{"train_examples": 194171, "rotation_deg": 5, "targets": ["smear"], "norm": "layernorm", "hidden_act": "reglu", "conv_stem": false, "label_smoothing": 0.1, "loss": "binary_cross_entropy", "optimizer": "cautious_adamw", "gradient_centralization": true}
Rows from expert 0 of block 5, named by matrix and row number. Rows with one number belong to one neuron. Each number is 500 + 50 x the weight over its row's rms, rounded and kept within 0 to 999. All counts start at 0. Numbers have three digits each. After the name is the row's rms in percent of the matrix's.
# gate: expert gate (model.blocks.5.mlp.gate, 8x192x192), inputs 96-191
# up: expert up (model.blocks.5.mlp.up, 8x192x192), inputs 96-191
# down: expert down (model.blocks.5.mlp.down, 8x192x192, transposed), outputs 96-191
gate.72 102:441472467504518473628475505427516573448532493538529549424469539503514504485524447489440537530481443498529475440471473537667503510448528481498535564533493470472481455456552539394486526508516467507497498498510474453478528481501312516465392552479532576502563467467526433472428474492465554454
up.72 098:568502534487414515382407463489496513542531500455537435496494474431535487490429563555515579509508501497427477532499541429406471545561494533491512488480506484498502496520474427563518380513549466485503546435507581528483509512531665468432498470461502493554452500527449489523489524557500518548
down.72 100:347556466431506506426497475428536448448487462523537493484468523512476497553559465531582460515521452526462521430516464489534513434499505440500543401582483504543542443537568529454464514470508460470555560631543467559465670483462476606396574502554493486545523525495419482492522524550568531511
gate.73 088:470386533481440450517569460526479445511475450521525512593445546490489457507578508463479443603481466465504554486405536465469550489453590430493486513485651462458429502419601602417485379476446500528470525531402523525563477486457473562435450564483531478505547489531525560444545564436498577421
up.73 091:469517530450564434542511471469483498537527513465487485461528463497533499443486426520529622396501542520524459543578549563588423513477497572543514539564389414517429498493398451476474456450533600496500381410470480628469559508541563401467397494481431546566493527522535501522577461509487451443
down.73 093:387505477471532553378501501388478461405516482539542566484487495489479496473626397513541488485517453525489525442499520488541507434518478437536558420551502492527515477513552522419446460493528496505560590538528484484422594452445397536390577470487462546569492486464381530457452509562563510549
gate.74 032:489456545449488394543435460422557550388555538428509467418469641503442441454477473466543616499487495564583479446550481465586531507473461485491487526551549552498491440408507513484521523558523393532505505388451492542507555497540468539488398533553496505478564534525506517568526373521530559527
up.74 022:432457594452525444594509454450516514496518535436490464545468559528528450506532495565330427545524477480449520462511523448461509500478465498569486387454498573448513544480635407452564455581447520429449522421563455383526504496538462506546451538457545508477529524519521524381553590547511489533
down.74 082:318558440463518567403491476386475441475533480558513500460448507484458502527578461537589473486524438518441534469484524510565542478509509446484554394577438512553557440514563505434485486462550464492559614575524492563451637494455467594418533486491509489570511563469410476446514486548565524536
gate.75 090:584501450463421529564485483400462436530535448480563511424455469474440484493489488564489536502463431613516537472522507495534410489491501544598526531441523548526500424427490502538495522549622500555562445456407506594530529505452578485500511507499518526435582514506488457547544479500425455531
up.75 094:481530531516596452482551534486465586547472515412463526578516489479521443561500597480497544498432522428626456552464517542466450562560519503467422528483456499485424497500477589477500527465364522364379524520574470505505473531510457465514512509459438531670490528515571556446535527585570461488
down.75 081:524492483462524531474491462558471454456542424568459441550531531527476519530515511490453468489557422532487508428505523508467540423506458409446561459524445437467547437563552477478458524433436508553567563618558529483421526473414441544458582556508445388569506512455432504501546471491529587552
gate.76 049:543479500538480524421506470375548511518472517474434476557413498460478438441483561465537505510436540591543497474515416474548538423570478409519479580472598451487435467495486546494488555511565435535504478458425518399477466465490504431474449482623486518524516520497536533478459440580547507462
up.76 038:556473529479586501491466491493421555494449523474498494461535557493398498497500542439535460551502507504485607472489535515466404488505594447457486477494530440446526488471636538539537406466396407570422483506510603503490515458500564536456473529517545472436531465408541493502513510530498592554
down.76 074:336534469437533526495539472395511447450534510513527547466486436492440515545567464498657392515526474521437513511470476485551508503490511439418580430565457533536551461532546489402441503450610484472531562593548538579417609498457472557392517479482487429612559549487417473531544500543554561529
gate.77 063:494546534550480410462432488408559490467467487491507559436482534511426478422475453506576482475460482526564470451504503552564513480526471538520531513499451414512473450404513545437511497525574510560586526511512496611472567494460429472530416540523521520536645427449471512460478442570448497474
up.77 054:524503437532491486510514553467469560563553460485480545500544422462477502488518572530379466417533494493451507491503501512430456428478521496442433633501587392474513470537463456515504416446512563426484612497520433469476486449521627516499506443547638507418468544509486486426564460437643537451
down.77 094:315555457467502566409488477364497445467544475557504511472439498497470491531572461525570468479517460517448546481478505497570529463508513458477549389577454495537558449517558507443475487465544463507559613604555508546466639494457468611422541489486493506556515542457409491466498501537568530520
gate.78 138:469465587498533469463542487466503518466478517528476469499510589562421564491541472421602522535491547525450477484482474467483573479474568415501456507559484472513498574541486563558526415478570498456465567429418538467555410475548494524510417558538511435485565479558505493507496457468461496502
up.78 136:512557469631470482546513466479516498515546485398596536481477441510502439544427594482435505471491524408500474489496499540429434544540479617521556591488509500516478438452478466512497557369537529489568438486587458491445557528443449452450470462482485575534524504456519531596500532495565498384
down.78 127:310534493470471551399485482397481463428574474546514510513480484464496513459586486534526441524542455512486527451462546519548519455497474475509555411539466547508576452535528513519482489482536465509566580566546520502484667498440444598368545464518453520501504524458454511445480476512578481549
gate.79 104:441458524520467456640512526393497493402552514497510494457439584566504553467511444472486420453514541469566569449534523480598474522549437472524452550585550544550496496458586500446539478496423490526514530446449493477491503525435481575538442519461509470520584534506519459524490486509539542484
up.79 101:635499627483516432602410436485522469504526489455474523514537470402514374459414468512520601614483469516393366512505517521503512471569371478472464455486462521489480504496512543488452433498477517519497491438459526605498502426531472437428397490528452490504532480523462535575552564556490551465
down.79 102:382518480527530573405516456421488452410521460539522518485482490502479512560574404549588481531511434533450545466519488484503545459511528452516539417521494552529573424505565493419490492492534457519551584633561487490459605518443437559410549441508463455582502575482436468504460493525552574528
gate.80 130:455442562449493428575515500483530572406523515523477585428440646468443571517408556485502554529484465472465486411562457492534461506515378544553456547544600458468514519444526495452550463502466471529562561459466542525479516483468447554472427420498510528572521491458486452620444441552577560505
up.80 124:572577558444402590595461413412537515501472512476557440526504458411503490443436510550486560509511483496540500536474541499537496484578479473531523607458469535490462518454573502515431502626504498519458530478389499548463487466523572418495451459457441566498540485492467545499434511529459543518
down.80 102:382475478512629573443529427421510467394542472524565518504528443553473475568544457514493419530521450500449556447492449467530525471500429461535521463563486546545551462511561565438511545516477454481542601637524503523490664513479480541396554458483415476515502519490465452465480431498537554495
gate.81 030:487448565562504473422515517446507464386508517515491505493469592532441555461545510484569493515453496614530562510533476521548498519515475484538465541535582396521477500494538552479524424591453396520524510403458485500491544510526445478459402552569554502505556528426518512433563469531507502535
up.81 021:450572472531513554533532495556473472496489503445514507514508377439528549529506531386391570528505516537519530513455486469492495514535522501492507515603513496534480485495590521454472497451515548502517447538527509404474471474446502429495492481538481562561525466460436527483452509457488599495
down.81 084:320558459453515555401472484338496431446514484534511521466459517524468499535559446535597463498514444525435528464483507508556523468499514446477547398591471508537549448515558495435476491471565473493551586597538516553451644485465450583410545508487515500580513547475432485448493488556581525509
gate.82 063:472508574586469398456443495442522556416479514477326531470416564517556569489570457472525568475421484463468486479584512524514473554504554505524593499510571488474464474477555532423536508489610455511536518422552524544531538461478448498523454599543512571442604439441502481533498459525478505483
up.82 054:687474505508517544572541517600478548497490498476524496472524487484513504566475444572477432528505528580567464592356498475513509473498380503479448475534378478489523545524485431623469462528483647468426537505513458507511501541500545446439503477445570532527425534538503511501481477424625544497
down.82 098:346553464457515548377503460387484444468535460557505516463451499487470514503585454542586453508530434520430505486456502510548506465524490452472571395572460491520582426524569508434475476461557446509551574596538501528461643487466476597395561484477514485553512534468411493472518506545561510518
gate.83 089:498481506530485513567512443456605533463544535431532468578498544454422559442460526460407560473488533484461470493466478479566458526497494529540476603488635509477453498487522484465577489516512435504499480460545493382484473364469445477506329472528531522491513501532517493405482510568617533542
up.83 088:543496545514490497657489510511536519610526521538428472426557488477518528612503420577529464477546533495547497532448535496425561544484371491510474483612361499494548519528495497510472522501506573524469495516482495622547553441580547515471515542395450512501444489503499478631503485440428518512
down.83 085:398549487442514529307479485374518416524538472503521516471497544479497465516481447531517477490520455530358588487467576506616551487495507455473524411561443571535578478534558481482518518473564492579547504609481531593457636467465483570413577483491485475551538505495462492472502490498532386538
gate.84 070:530460528538532506445533569499530463480484501522506581549423480461503531491564532455544327567470491415454616509459414450454535482496531426505419489463578542467499516468548546553500387493511478609501603574428503442468493539477498541545498539592505458406513506455502492462541483508511554482
up.84 089:452540428490492471514486480417462509531534499510464437411561529505570462467410506515515677387560508516620434483539538538550456498475476531547544528538476540422477507512365519479490543461496584462494403414522517556483466479497472444471493476494490554549524508567495476533489524473488493478
down.84 082:534521481442489549427519472398440501361438481573552516484541541542459504492540506509433516430526435519537547446440557539490534398511446420523489488559496518527519473503530529426476436458479501552564557516555394444445519432465472558416560461469563511494469465472375518525498548538510500565
gate.85 107:542439515510506557530556560565462519460478546500452545551494482603564526494516588529566467515493534474494545534455516552511589475499527482396545470462507373444404485485486469574509472479549412530436500417426468622559581487507501484512547454468453417433504419446509439514472483550431588568
up.85 119:455562449492506430456480407505574507504547497526510423461526504441432460499479380534482548498522489542512464476537493450516426534467442531601484544546512613529608494515542529446479534478489572439533510499540523423442468495490553566488479508530560582576479525554506535431506476492572381481
down.85 113:542464507475476655435526508442529450455459493516511501504501556441475479537497548458524631544503497468624609520421455490423562457520511544512490528478493545476472532542479469540552417449477505496498529424535451486447542516500513592538518505451534502500472530490523530436531412509478428531
gate.86 101:440491553481449509390496451478511463256524491484518522535425563537380558393481488498501493526510517573508539446600482496582522565546489445556491593585473567521455476437531490505540484493550451526596489527463485417480477502532465490511404559573504521535546472502532584475518488480498500482
up.86 109:435477524480413541339511432440492479365508516542571492545490564508366532381514531463483521550507490582517538438531470483573479495529467446538538559551489492516466456506587472439558486520568359532616463534469404444465459490485497548461397535534461477510523509445502517422565503504561477479
down.86 099:499473536412505600561466528475505543353473514463532562448514451509479488568548520444492413505486493440451520507471491503408418438482593484470577496542520515501540517513530492443440514462563463512514458621587513426415506466470451475464489479460466520560523449538486447488523506537561548539
gate.87 117:487504439496450448460458463459559621367461506447463523483467554555525519404497498449567571490430519577498440462548536513519529517526466476508442519572499527486462449410487535554537513518573441451540499451406449504500490499423463508473464469550511527519531459442505503412501508561549538559
up.87 091:553515559509539509552479499493490409619522508536517503490529443468512497520425535535356436507513495374510545522464483475472493490505519542481555502455461469503547526583500444468420478557447511540507567579627551559447568486511490450519535512483522479446477553473517489591475484456482500498
down.87 104:319568472428488563380487486349495464484499464543438474450430475470453503526543492531530457445525451519400534466404558494577522462516556409555522473524451580532557433493539482473479500505556468492557601595412524516487592518468485567447560521532497524526499519479457446518483487537562567522
gate.88 085:412562531423454443485473470464437532446476508441495406472468513527491531371523464483485540492509509576511408509538463513489560535500442409576536609531482504467467454470510576469544533587579451484485391505415509377533425486499517556453412499508461534515550500500502461408520468596546491567
up.88 058:612538549592623501630468448462548534577493465504505514540496436513465413538462498467394493587482472395490562488545529542454450501485637530465484365479464572515507525526532566463491548494384576528494466437600498491479533525479495517528519515501512514475514508506466507573516572476483481473
down.88 077:363530450451524499433492446376487459474490468559535468449468454488480497587550421523549500539546450507440548449504524497613565426513524457518531394494411504539555448529558530413470506516527493536560628618531509519458620504475455607419542481479512518538505479457444488516495483540569547509
gate.89 039:597535543543497454508512560469494528355498502500505495511484609530508548468485513418528510467456482532458527416520514470527519493534540503477477503460439469474490466426583669534521441488447455603538464392480516476492562472480502527528455542577470480437621479536482462470557457528460553546
up.89 040:353512489483520480491476463546479499607479491506467519465488452458517465541476556541475466543518529477585439544526504567472469496459430490523516425553499494488515485577349431456432488444542596399485551627523429521504442514505482497487514507479505499560471581517500569510517539458515476424
down.89 069:402542446432510582446499465389475429431534473570487507468470536485462502472562497530600450483514439515466531483447501512520556457547504423476525473562435509533549459529547477449451497449546465530561595580556443559452594505464487608429545497462621484564497542477426479483499480546551479509
gate.90 134:488526496424495482513384483499481451555518469457547443560502494473602449497453481449528524483532453478473551562581540546491460513491537463479555477472469533525498425501485413405533510550618595451475541553506464471528425488538473538498501496528497527456549504598502568498514573522449529486
up.90 147:445467549551500560476610553495558551402472519533477555443480554532399594501566526504458483542427547532511431452416453498511510442507475557528392553538565488484486581466526615571498511468418426553526469468468516491478548488470479456515478511527518487511480492409516432475465437482563516503
down.90 137:596471519492431533514461607591480546553472511484440401469485465571519532395468473539443526563469516491507426554496538535481506532532580521465531578485565479478425570499467448526476458584558472518458460426440441458555422512510591445517455548447447597520509459486579490443589543538543412489
gate.91 071:496393494493477449435447465472441554370469461499395488508481648477498512502499564511497612487440494504447562423541509475556508543570453513609395510535526444518474462473565435436584465492559372555593522367502529489495559529468503495476448543481520511513506479448512504404518491574521504527
up.91 050:508576492490455514576519460487596423626550546520544492430494419539492519436465485523485465493541503552648394527452458504460484448475490430393589445464519528472463519516510524568428447538536534474476486689535407539468433498496470490500474491506522505520496504513503501508393509445597576514
down.91 090:382548463462510539408494458341485453466527468542497522478445561464448506523573461529597465550502453521420542514455484497554496442501479468489571395590470551517575465526561493429498491462537491540561599624563494526486571487477502575411564483486575486514545531471415486521491512538511516489
gate.92 083:457468464459436437512400547537435539444543505468552582465520519424476569418553425529630612522554495561434477535469467467546459459456427488538468548506497462516509459483457500518542570594584444489494517497489504617557507531480566507424474407471528490465444454502507438448485489544488554491
up.92 078:597482545517516581492540469472508481473509497542452472533525526540526462537470543556442376477403502468547505471539554511490505518559538457459479480466588471479459500503570435453442472525463554478560496382539411395486517511446397506598463499479489494477496530425486536511539472455611468504
down.92 090:376533444445502547451487461385485460479507463554528502474459473519453497546589514483586456481531441534451549423470493499525505443502541473495574413571478508541560439525576512423448496463568458557563586604546517526441643483439430592439575489503503475560504535477425486475500488551577540516
gate.93 103:526523573524575507606566480506602548519433497399550453553423490594550465494523531448557454555438488484412571513435511584430458460495613518452508550409530472518510516478564474452518573429523445440507517453495537454512470481460596455577545494497497471434509468424525550561517485587458428510
up.93 111:512523501656500486563476499528474490618526589611440484510536485510431483515427496529459504494577435476523589482423492449419585470515607462510598462440506473569546513484555486460503445464485528548544517486570620411491492484421502510431522477525506471465548560484515479555448466500496419513
down.93 117:407496498438523498497517430414496461443485541493564460472508424525483500418524491506612338422492471506443486536530471518507479451501636428453574418597523562539545468499524476528513560484468503391524519505481550676496573502477512456512514457480487441532545448516506512479461420498494614518
gate.94 106:458522518423510379542466527471493500456525464488542478525516574562436505479475437485414435484461503463484491455535478460563520489475357527498516501485477527468437518484582570388532467564445462521529517421461511500523569505486464530632436516546556491471555518476515424446435455480565504489
up.94 080:489468534529523564519505464485523498482477515444457501516435386442618431528500510537551573530535520558528417561488526545427469501499459448500424418512500500578536513480472371526476538496552481461461521500570474549469482469508556463390550487443421522439425490560482547572523565561449472502
down.94 093:346566458441522572429499551441471482411550448549515518477459460458456511556505420529621463574514457510490517445510451486517574489511512499528525495496510547492522470511556470390483506505482440611557584533522492491466628502453448611400544491513509529593503605474486484480491508536568531522
gate.95 097:455458526549556550589475451432561509483456564495474522527408497488483501503550464594595450555426558535604472541602414462466538551483501448524422506617575416483467503472541465414552404563566436490523480493413472503506612475416553512544431493522468469485501520445472474487442447668497464545
up.95 093:546535464520474473452492527551472542504500471417522473410532552509493446512453496466418610413523427514422558493463578515570452416525559528456559545404399558478520486547390555532409555522378536555437470526580529543517423508510449492390525466497539505512532447549544504473545518387440654479
down.95 093:342537506477451534405502485447538477424470450562533534476542468570511527536546446508541457456516445494476515472479454493537519365486494471481509396556526519485529440550526510468452429481476505513547572620677441483466630466438478550414494477492506536498505493455463497507513484553528524559
gate.96 048:560515528470491452522542509532586479439476540517491533610408506497437511450518532545535460498456494592473602461473455456510564467527611465512483584463558496502466510433575532520515454489383428560509463413421494481486504490426532461528424454573522522481540485423511561385524451516488513562
up.96 054:564479476456506450474507533512541445438475510426483499633377519509551544487490558509464493499402507588449590440467476500437520496536591435483527556424539512538498525455619552529489446519495499523498470447412495440477527496485559460532454518571498498434489548481509558402524525531452512505
down.96 053:254527505464543502499527465354522471413497534458531544475476508505508455544538440514616418538500498510457519504562471473501506474474548471427538383570493583513565477498517509522505475498554526453522527598539529578461634499491468498437497449500420437651527535515451523454508507510495476471
gate.97 051:494506555440513481578520552525549573420548525553472499438514540545450557447481524503540464492463497509578470489521383434595561479534462463441424496580426463516481436444535603554536511468488389547552561523431556527480491491477432499504428502631515514468594489476497463554524440459489500503
up.97 049:543520481463528580374529477479452497530424493442463484450486519489521490498561539549518569470503558459468515536529523524428398524510440592499591519418591481542549521498411380544466523546533495483540468443498479560506489496535520590497505486415582534557401469505456530372508491454544466478
down.97 080:353533483443505542405499438386516423403477480527484480459461492521456477542567469529599499569516449528398558464463494497511495477529512464458529425620466556540576453526549504425459508428565463498556546568526508561457663470472453567391527486445537434524539551495463483477486473535516563523
gate.98 097:487476473582556540592499512591446462485562514498533476563465479537400574515545516412408423603508474532542551457479523408555531487531604434484511535464477470448459491393590671489398386461483490625492479520510534485502507450454450477508498487510577451544584452463531483411531508478515546514
up.98 084:409459475533503433515417490509513544538464503487425536435523565478561508499483452616533572390476528508548385509562436491466450450525456524629495422527531524533487546489337440504546366485573512502563562552527528543497521449512544498436470515515499497543540520536482561547541530569498469490
down.98 085:392505458476455519392542497410493461419514443558564510485474562540436462492520487578574527482525429516464592437428558506495531522509578467461549443535488527552551440491546476469479507422531505509593595493477482573497579521414486553423567478556503453523463528456409472538461454520478510530
gate.99 148:510522544502472472559507444469499531468459558463456478568371521409602479489535530465602514526466494542525499518483533536467550490509613425559693524475508534453465438471546536478478491454520498543575435502571516527440469496436366439484501550500464550520615488450513545561515498511470494520
up.99 151:446471565469540483570501561467551507450519501558488463501481500547474572508541448562365441477480509479483514532514550476480488515505485486502436457533408480479530537525504490533605547493437525397397579575475433528480483522521590531456446521480530433358488496495517486532431490510512592494
down.99 134:469444525493500548459435647540508555527601479501458429457482538439473493516467581565521463489505486532528503563468486477507504557526553510524501505477503524522513469484487443588459482639541471570560586389352511574510507568496535529493479599504508605615517496485521415444541478560578457523
gate.100 052:485479533495478412580546459477518573366497508467504536515482610509477541468532418549580540552482525666544454464465490483524514494526476459520495516591514414555496465452532626475515474436510438538559415383394507571510529506513467545450455493564500491529598505472512554553461473546523567474
up.100 047:514513541516523520605443582562476435632506481567540541493525458498395512480629504428461424532514518486453601511512492488516490458464439535573533428469509510489535553468516487501484497559480604495461505478471448485496441456525509421538461489481484530446505528572519507413502506398613411492
down.100 088:311560436473511587396502481363486442451530465546512507466445496491462514535574441529602475498515445520436522477490501500567540474510523450474557412590434516538560443527563497417480485470545478508539610589531507556464625492462459601431547483490508501556510535469416484448490490561559531513
gate.101 094:417521499410396496373515518527542488455502493504513503526503506529457611459470557506570639543582592560490480553528432443512512486516463481543540548543513439520530529499497440450479564478586429458515488521468532555585526540517560421402482438510500518446479467536519504493459497536498476480
up.101 080:551471519567549490576486480477486509499506455551485503433513535481522491537521453458419356422499450502452514441513516499493503521561559528463461450512563519566497469468506564586497410443418549521556477467483482456467489486509365551602455561502516547549571539512501530568485482419470508467
down.101 074:294540449478516580406458495444520472482512463568544543502451511505492495525601459557582472477534434508440495431516528481552519507502489449522573423566443525558561413514570486438480516509607471522586595599548506518478655471453451596416563509520543481625520529461425486459488481520546524514
gate.102 052:469485511485519492380543596556502556420473478521543567521474635475390586458511475524539549614505515676538459539475523461494525464556446507527469515574443494567481484477589497488578479428484406493544466516466499569537486497513657446485480503527469492486488465424485484467501506524531482496
up.102 054:423456452521517527564514469527525458568512493513556491472550437532473504498519423421338418504475476557429515463543451517599449529531503478511525518449498529547539497517485463490439546492547566501491494453520455406499473459527452507590493491474505538524508570524495475422491539364534558467
down.102 067:303530455445505584398500493373492420461520472545496523473439525505465509519553459514593481500515452516462548469475534495545535492514522467477531406563438512559553458506555491420477483487561478485560595577523487566464639516465469607442534492494519479575526552465424490461505484554540541513
gate.103 051:539417603451548565567508638511440508454474490516495451475495657504472594457490447504554354562449476490557522577473524488531556482478461548459479425519472438462476500529524621507504400535467483531462485380458505504506458478546623529464473511476546391499512483515539494511586451461516482526
up.103 061:419560442426493433444444437466459537537523496438506498531502424496595400516458556448459609502461446460487409514513518506563430511475452464598532518481476570483468499471518518553500568502498538481483409501548443590491504497484388493543502490484488574576515568447508512534538548532559465444
down.103 080:304553439437523531412511470386506429432537467550523513495449504491455503499574450521592455488517446520448553476466501517555526455518457454479536396572461500543583437522567485447483505466521468502558600573546465543449630509455458584413560497518523500570508547470407485453461484540550540522
gate.104 093:458481500518494488536477488449588517418516484454470414508421601481461533453541482459386631570446544477453405432485558523568565531527474469571442504532522448537464473449485527419441507529481502501561464536493502404504539479484476472471454578503484495441547514447523547546422460477378541431
up.104 066:533552518471552477597522544499404513451511495433571456445487462451464515445550520431444711525511521535362497468466533510670495540526504482557447475446469465620504503417465536477441519449521492542571459552478523459495551471471495531444413493488445480453502490495497520521439419424457620506
down.104 099:339537479449528557386500461360493451447504487529552520474470508522466492498571433524585472525514462515451514471504494509528526480507485464470542385653440490546590442517557534441497496492534474502549586606526546558471612508471470560403550515476495473538522522479398499465486460536550535515
gate.105 080:424403570488479433597482454470518513430511524491554589513419650520490592514534400523610529559507493532532433485488514480518562504471440487478485489575523386535475484488560537450553511482563446471478486406429506611494553534499575522452475498507520527457554472457510508509547412581504528557
up.105 075:464537528461538460560517536539564457492513490511463483536474421458422450419468480421334591501513469555496522460552497512600404460628453519510482496520577481541485557488557512422520483589440633441470478450469447397474471529523420476513439493532480483523515624512521517422547459420555448470
down.105 107:358553463487523587407496482406490422456526460552513528481462462498459491506594427511609485470533432534449535488483495499556555440513508445503576425565467531549583431528563504485475481471549469521553617623546514495463633490465465565407582483533444497581520544463436489444501479562579515522
gate.106 136:537487542413522517558492571447413526479470507485529520498495521582494526476596506575573479532438503513416533595475490523433576503426480506419460429507566498530577523581488497514520387543544544515423456513499568536569582538545598517544470531484535444453524603511455454471466569452463421529
up.106 132:442552500557492454495490500459489535501521460380560435558525422500581388502402585412519520452426481381435429425542518579483462469535476484512527542490479496470452449463532558458492618456483577462483545559564423528455471493433444506598503489487495549571512465482529576518502492542500484426
down.106 107:469561442485472582597491532521514542487543401571445527471508523448466490476618472526515458517564458474546440506421554533484488507482511452475633523500576440582537471503519489473541504558517472574593502572586489499463506460407445409491493487541435482573453600426455479492553529488500512557
gate.107 032:512395469467529519436447470492573489471519453560452509471474499561401539417476483534489500506546510548511516485523489518547491486549485553488557529519491442521491451502482518476602485447529447525516501421532425523483560512557543498518435518517573507535488511508531489398473469531602578436
up.107 040:556379488432570556436475501486531513496564481546475516484547484561346520371512483557513389527550471535474540473535484542511516487532458545493580562493418411602509433535499435510641539470509452494513441449493438546522568503520589527510461469490525522528467486494497469385524451557586554498
down.107 057:382508504423515566393518451315490419460501490493530463470490501511482485523533463498603410535509506504396531486483488474572504469503535484466563393600478496514524476513547478369501487393537506444496575510521496598460647535479477559383493483440520438525546531510445501464488533569469582492
gate.108 080:380497446438467484641510608523476529438516539490477427477484540570520534522515453528531549507546539556587465484377460493548550528467491398538442521544545520479485441450468516454459428439526417572562456578429470511503540528425448512446488459528518476531585469479540475440521426534517562527
up.108 070:588462521529513460417444440490617552474450441448498554504473476427506501444504585486481549492403476570421454491618466509477490495590494544486517464590441441476407452472498526442526524518466551454473593391558560515512506455557515490519475512586449549476512521463503528473496577489494523465
down.108 114:338555466476483576383490469351485430461531467557513511463456495478461507522583462533562467479527443516430542476482500512584519489506505447496578414570443511546577435517576517443478497466546460504547600596540518549463629485463453597389557491488505514540521518460413482462486493540559522531
gate.109 088:537541470549462437537545494512510549515505578511481473518456459561592494568439523537523519478495500513540497414456495509546508516471501433432558494487439447523478472488561535407447497576423411597521481563515486539486568437472324497552521451504473563488484388415501472462496515459482461553
up.109 094:462455500448549558455440469465512456486486445475511559491523535437430485437540495386478503530491482491458516534548538529509460476481519572531443477485538585468488521517396483586545546436579527421541486450467528492495464594494679524447468540455542445500489578588493519536478475510515541443
down.109 083:384556498501500602466495457412533470474520508506477456492470525469466560556552539577540409538470472520522567469486566460500503544497507450468513455475457568525539488526546478530495493503586448478578521512490459569470633505490495543457473491453558516589504438521475498456580505553563402534
gate.110 170:546515456607550548553486473561603423504485502525428433563528489548399491458456536559488474427497496448540535518465523485421489404528468505470394460533474557587456472474432485504506395529500597480539562443521537439530442493487546569531482412483477532581511594543542575477414429421482483504
up.110 186:507432517457453496385469382459490520421509509511503524515422519512550505497563471498478447557506449559497497455593501538602529643517553453515665512505500472442502486469603458528513576523476374462452493503502407472476517497524525490464506565506547491404466436467510466482568510547459503512
down.110 156:511505466435496509418540441474549422494462531450481559537483464471500472487452468507525479541466492393534534494535439491557579457430498522435477446504538498488518538515544556488517459489400547551397436627663517457531456514518499488479564602520478549443496529553492538439453534443546553426
gate.111 146:474513402410554449477543574519496480575547443408508572548477481523404468466576520484458506470488623494481402464490499485419474529484542524587505480561570524542482508496472514418553422466480505492590465587523464530495465464499538496536439497552554533401574525561501535521556566512555418443
up.111 177:487514462412530517584572630580537501516532456453536520508513480538364532514558487451458473530513611502499441442492558538448429537478607568551442501544558519529457583445467586435508445384398461532581426515515559517491499479483513524535472501516522490499540448511488451543546527508596437430
down.111 152:386479494411492524484471564542432519460501478527519543525539472583548421460615397528497487567521492479507417497491510502554562483516489483507581444520557550499529470570512468615462452655595488481518480545575510444498615496476494512432495523470348608591518438457552538514502479533512408506
gate.112 120:526499488565541563487496536525536478485501488506469472464482519526453558481493558594548504459509521574562531547481471439461527417564559457485421488451477479621511489480437486526491403481615511612546496415522639406516369424559599503414477476516483506455492511553488537376520513457524523482
up.112 135:432523459630576486598464526493567486578533438487453426451596479499524458577415410506472499429543509445593436525455436517489522453542412475507459437550523546539521483522453575483459443422479607503506586542498499477524440459520438509506445526578536540547553490557522518497467462402545497402
down.112 120:393552507518439533442532472478495465515523458522496433516417515529502485494536556571478562457491474542330559449428593536552519600549497445495564499486422536577566447492549517469499543460570448544530583479486460541518573475444483546455512384500565425477488564470483420537459460506427483542
gate.113 110:415511545492484471459548485430489579504489542479473472442484526547509514481394487446437497557435489456557532501487491488542534436568502421483418482591589480453532506453541550483533455552449455542519469440447533499428487421483442546478382544589502522483571464417499492454535450544460456488
up.113 116:595502548489472499447444493544566468453503463501494537493490548450451522492554563483619588492566467497440460467467553554511591476472473478534460521396370490521402465458471415556531534443462576531535372466558477521458526544480499384499491451526507459406560520569526547494446502505577546477
down.113 119:373541513538516536426483502416477495460491481509503422496454514484533494594551457536542444465485450490512556516544559445587563470490478503564493431522480492587551486517552484502474484508545454529551585593565481478468602590488437563439564463479510535575546561512438489404500538513555492513
gate.114 076:488555444504568509441554500401502524535503525489485448538466441486565490429547511548542439501460481475463545486449497498518433539512466570523520501367433479510486451527496452559478466486525460470455481360349492544561513509511611563524495488507428512494483485565494475483539531551490403503
up.114 078:457505454493529499504502483470453544511504499428587563580506484456626456536494571355516547513454524426560395483501566523534495497432471471579500531480458544438438523479476483465530590511474573494529485512610525490473462583491412424549547448571478507471567517510523534549574516585412442515
down.114 071:484521465407573624531462445502520501405457441539518592468527513525534502482509394472531382480530460536564470456511485529377551382497447447553457426522569485434593466536531509503517526517381525500552482643524454406445441462427496479457595558503475472580532506487412506488429552504508484489
gate.115 124:424447552507447517508474522567504468461475514594542547488452545454409480467503542482482521608565437611616450595529447505440521556507507454581455479530500474559529480503574528447589450491585427434499443554371525454565451470587471579472524453467490422502433496519513556450506478512549419493
up.115 140:576539453556543462414500443418477558536503509427455495484544458547548558504485493548530528420438557420406575403504525463557509436520548526428578521488516500460444513499436480528432548503446554550539526430636481544397549572420484402495439501552539588492546506468540459497470528496485619479
down.115 115:397562486557459488447449532457546499526519420613445546518525492545524505532567340523447489391591443472522470396580504490572482483515539494570620396557538475528526431564544517464476518606530525493583551551534527496462652497423509537476559548504432505548477504390428517531487530510559551540
gate.116 114:506467479432485480387596569522449559491552520508463640389464598566441553508399519526460538497522529490555426565423501458496561527524372489455503504491524490521518513531463527487531457474402410469459521509483548571575560579493472503475443495482474494566496436546466446484485501555551480525
up.116 110:482483574502504494584438431388649433409494494481528416548428474448584587422539461494558497483404536518489462507597557529559470535498534489569466492487502482498458539478483438487426548498456556479514435448464455396458448502499566435530479543496527505437484478471486574458506483410508536463
down.116 091:464581432520521568406502481431429466555510450557483521471463534379444486515498507525637468437516464522600487446572572493574503497486508477486542435573517453547533462507518465443519539498511512561566536522525453536453523521480572517471566541435509549550478498466427453373582541538575529520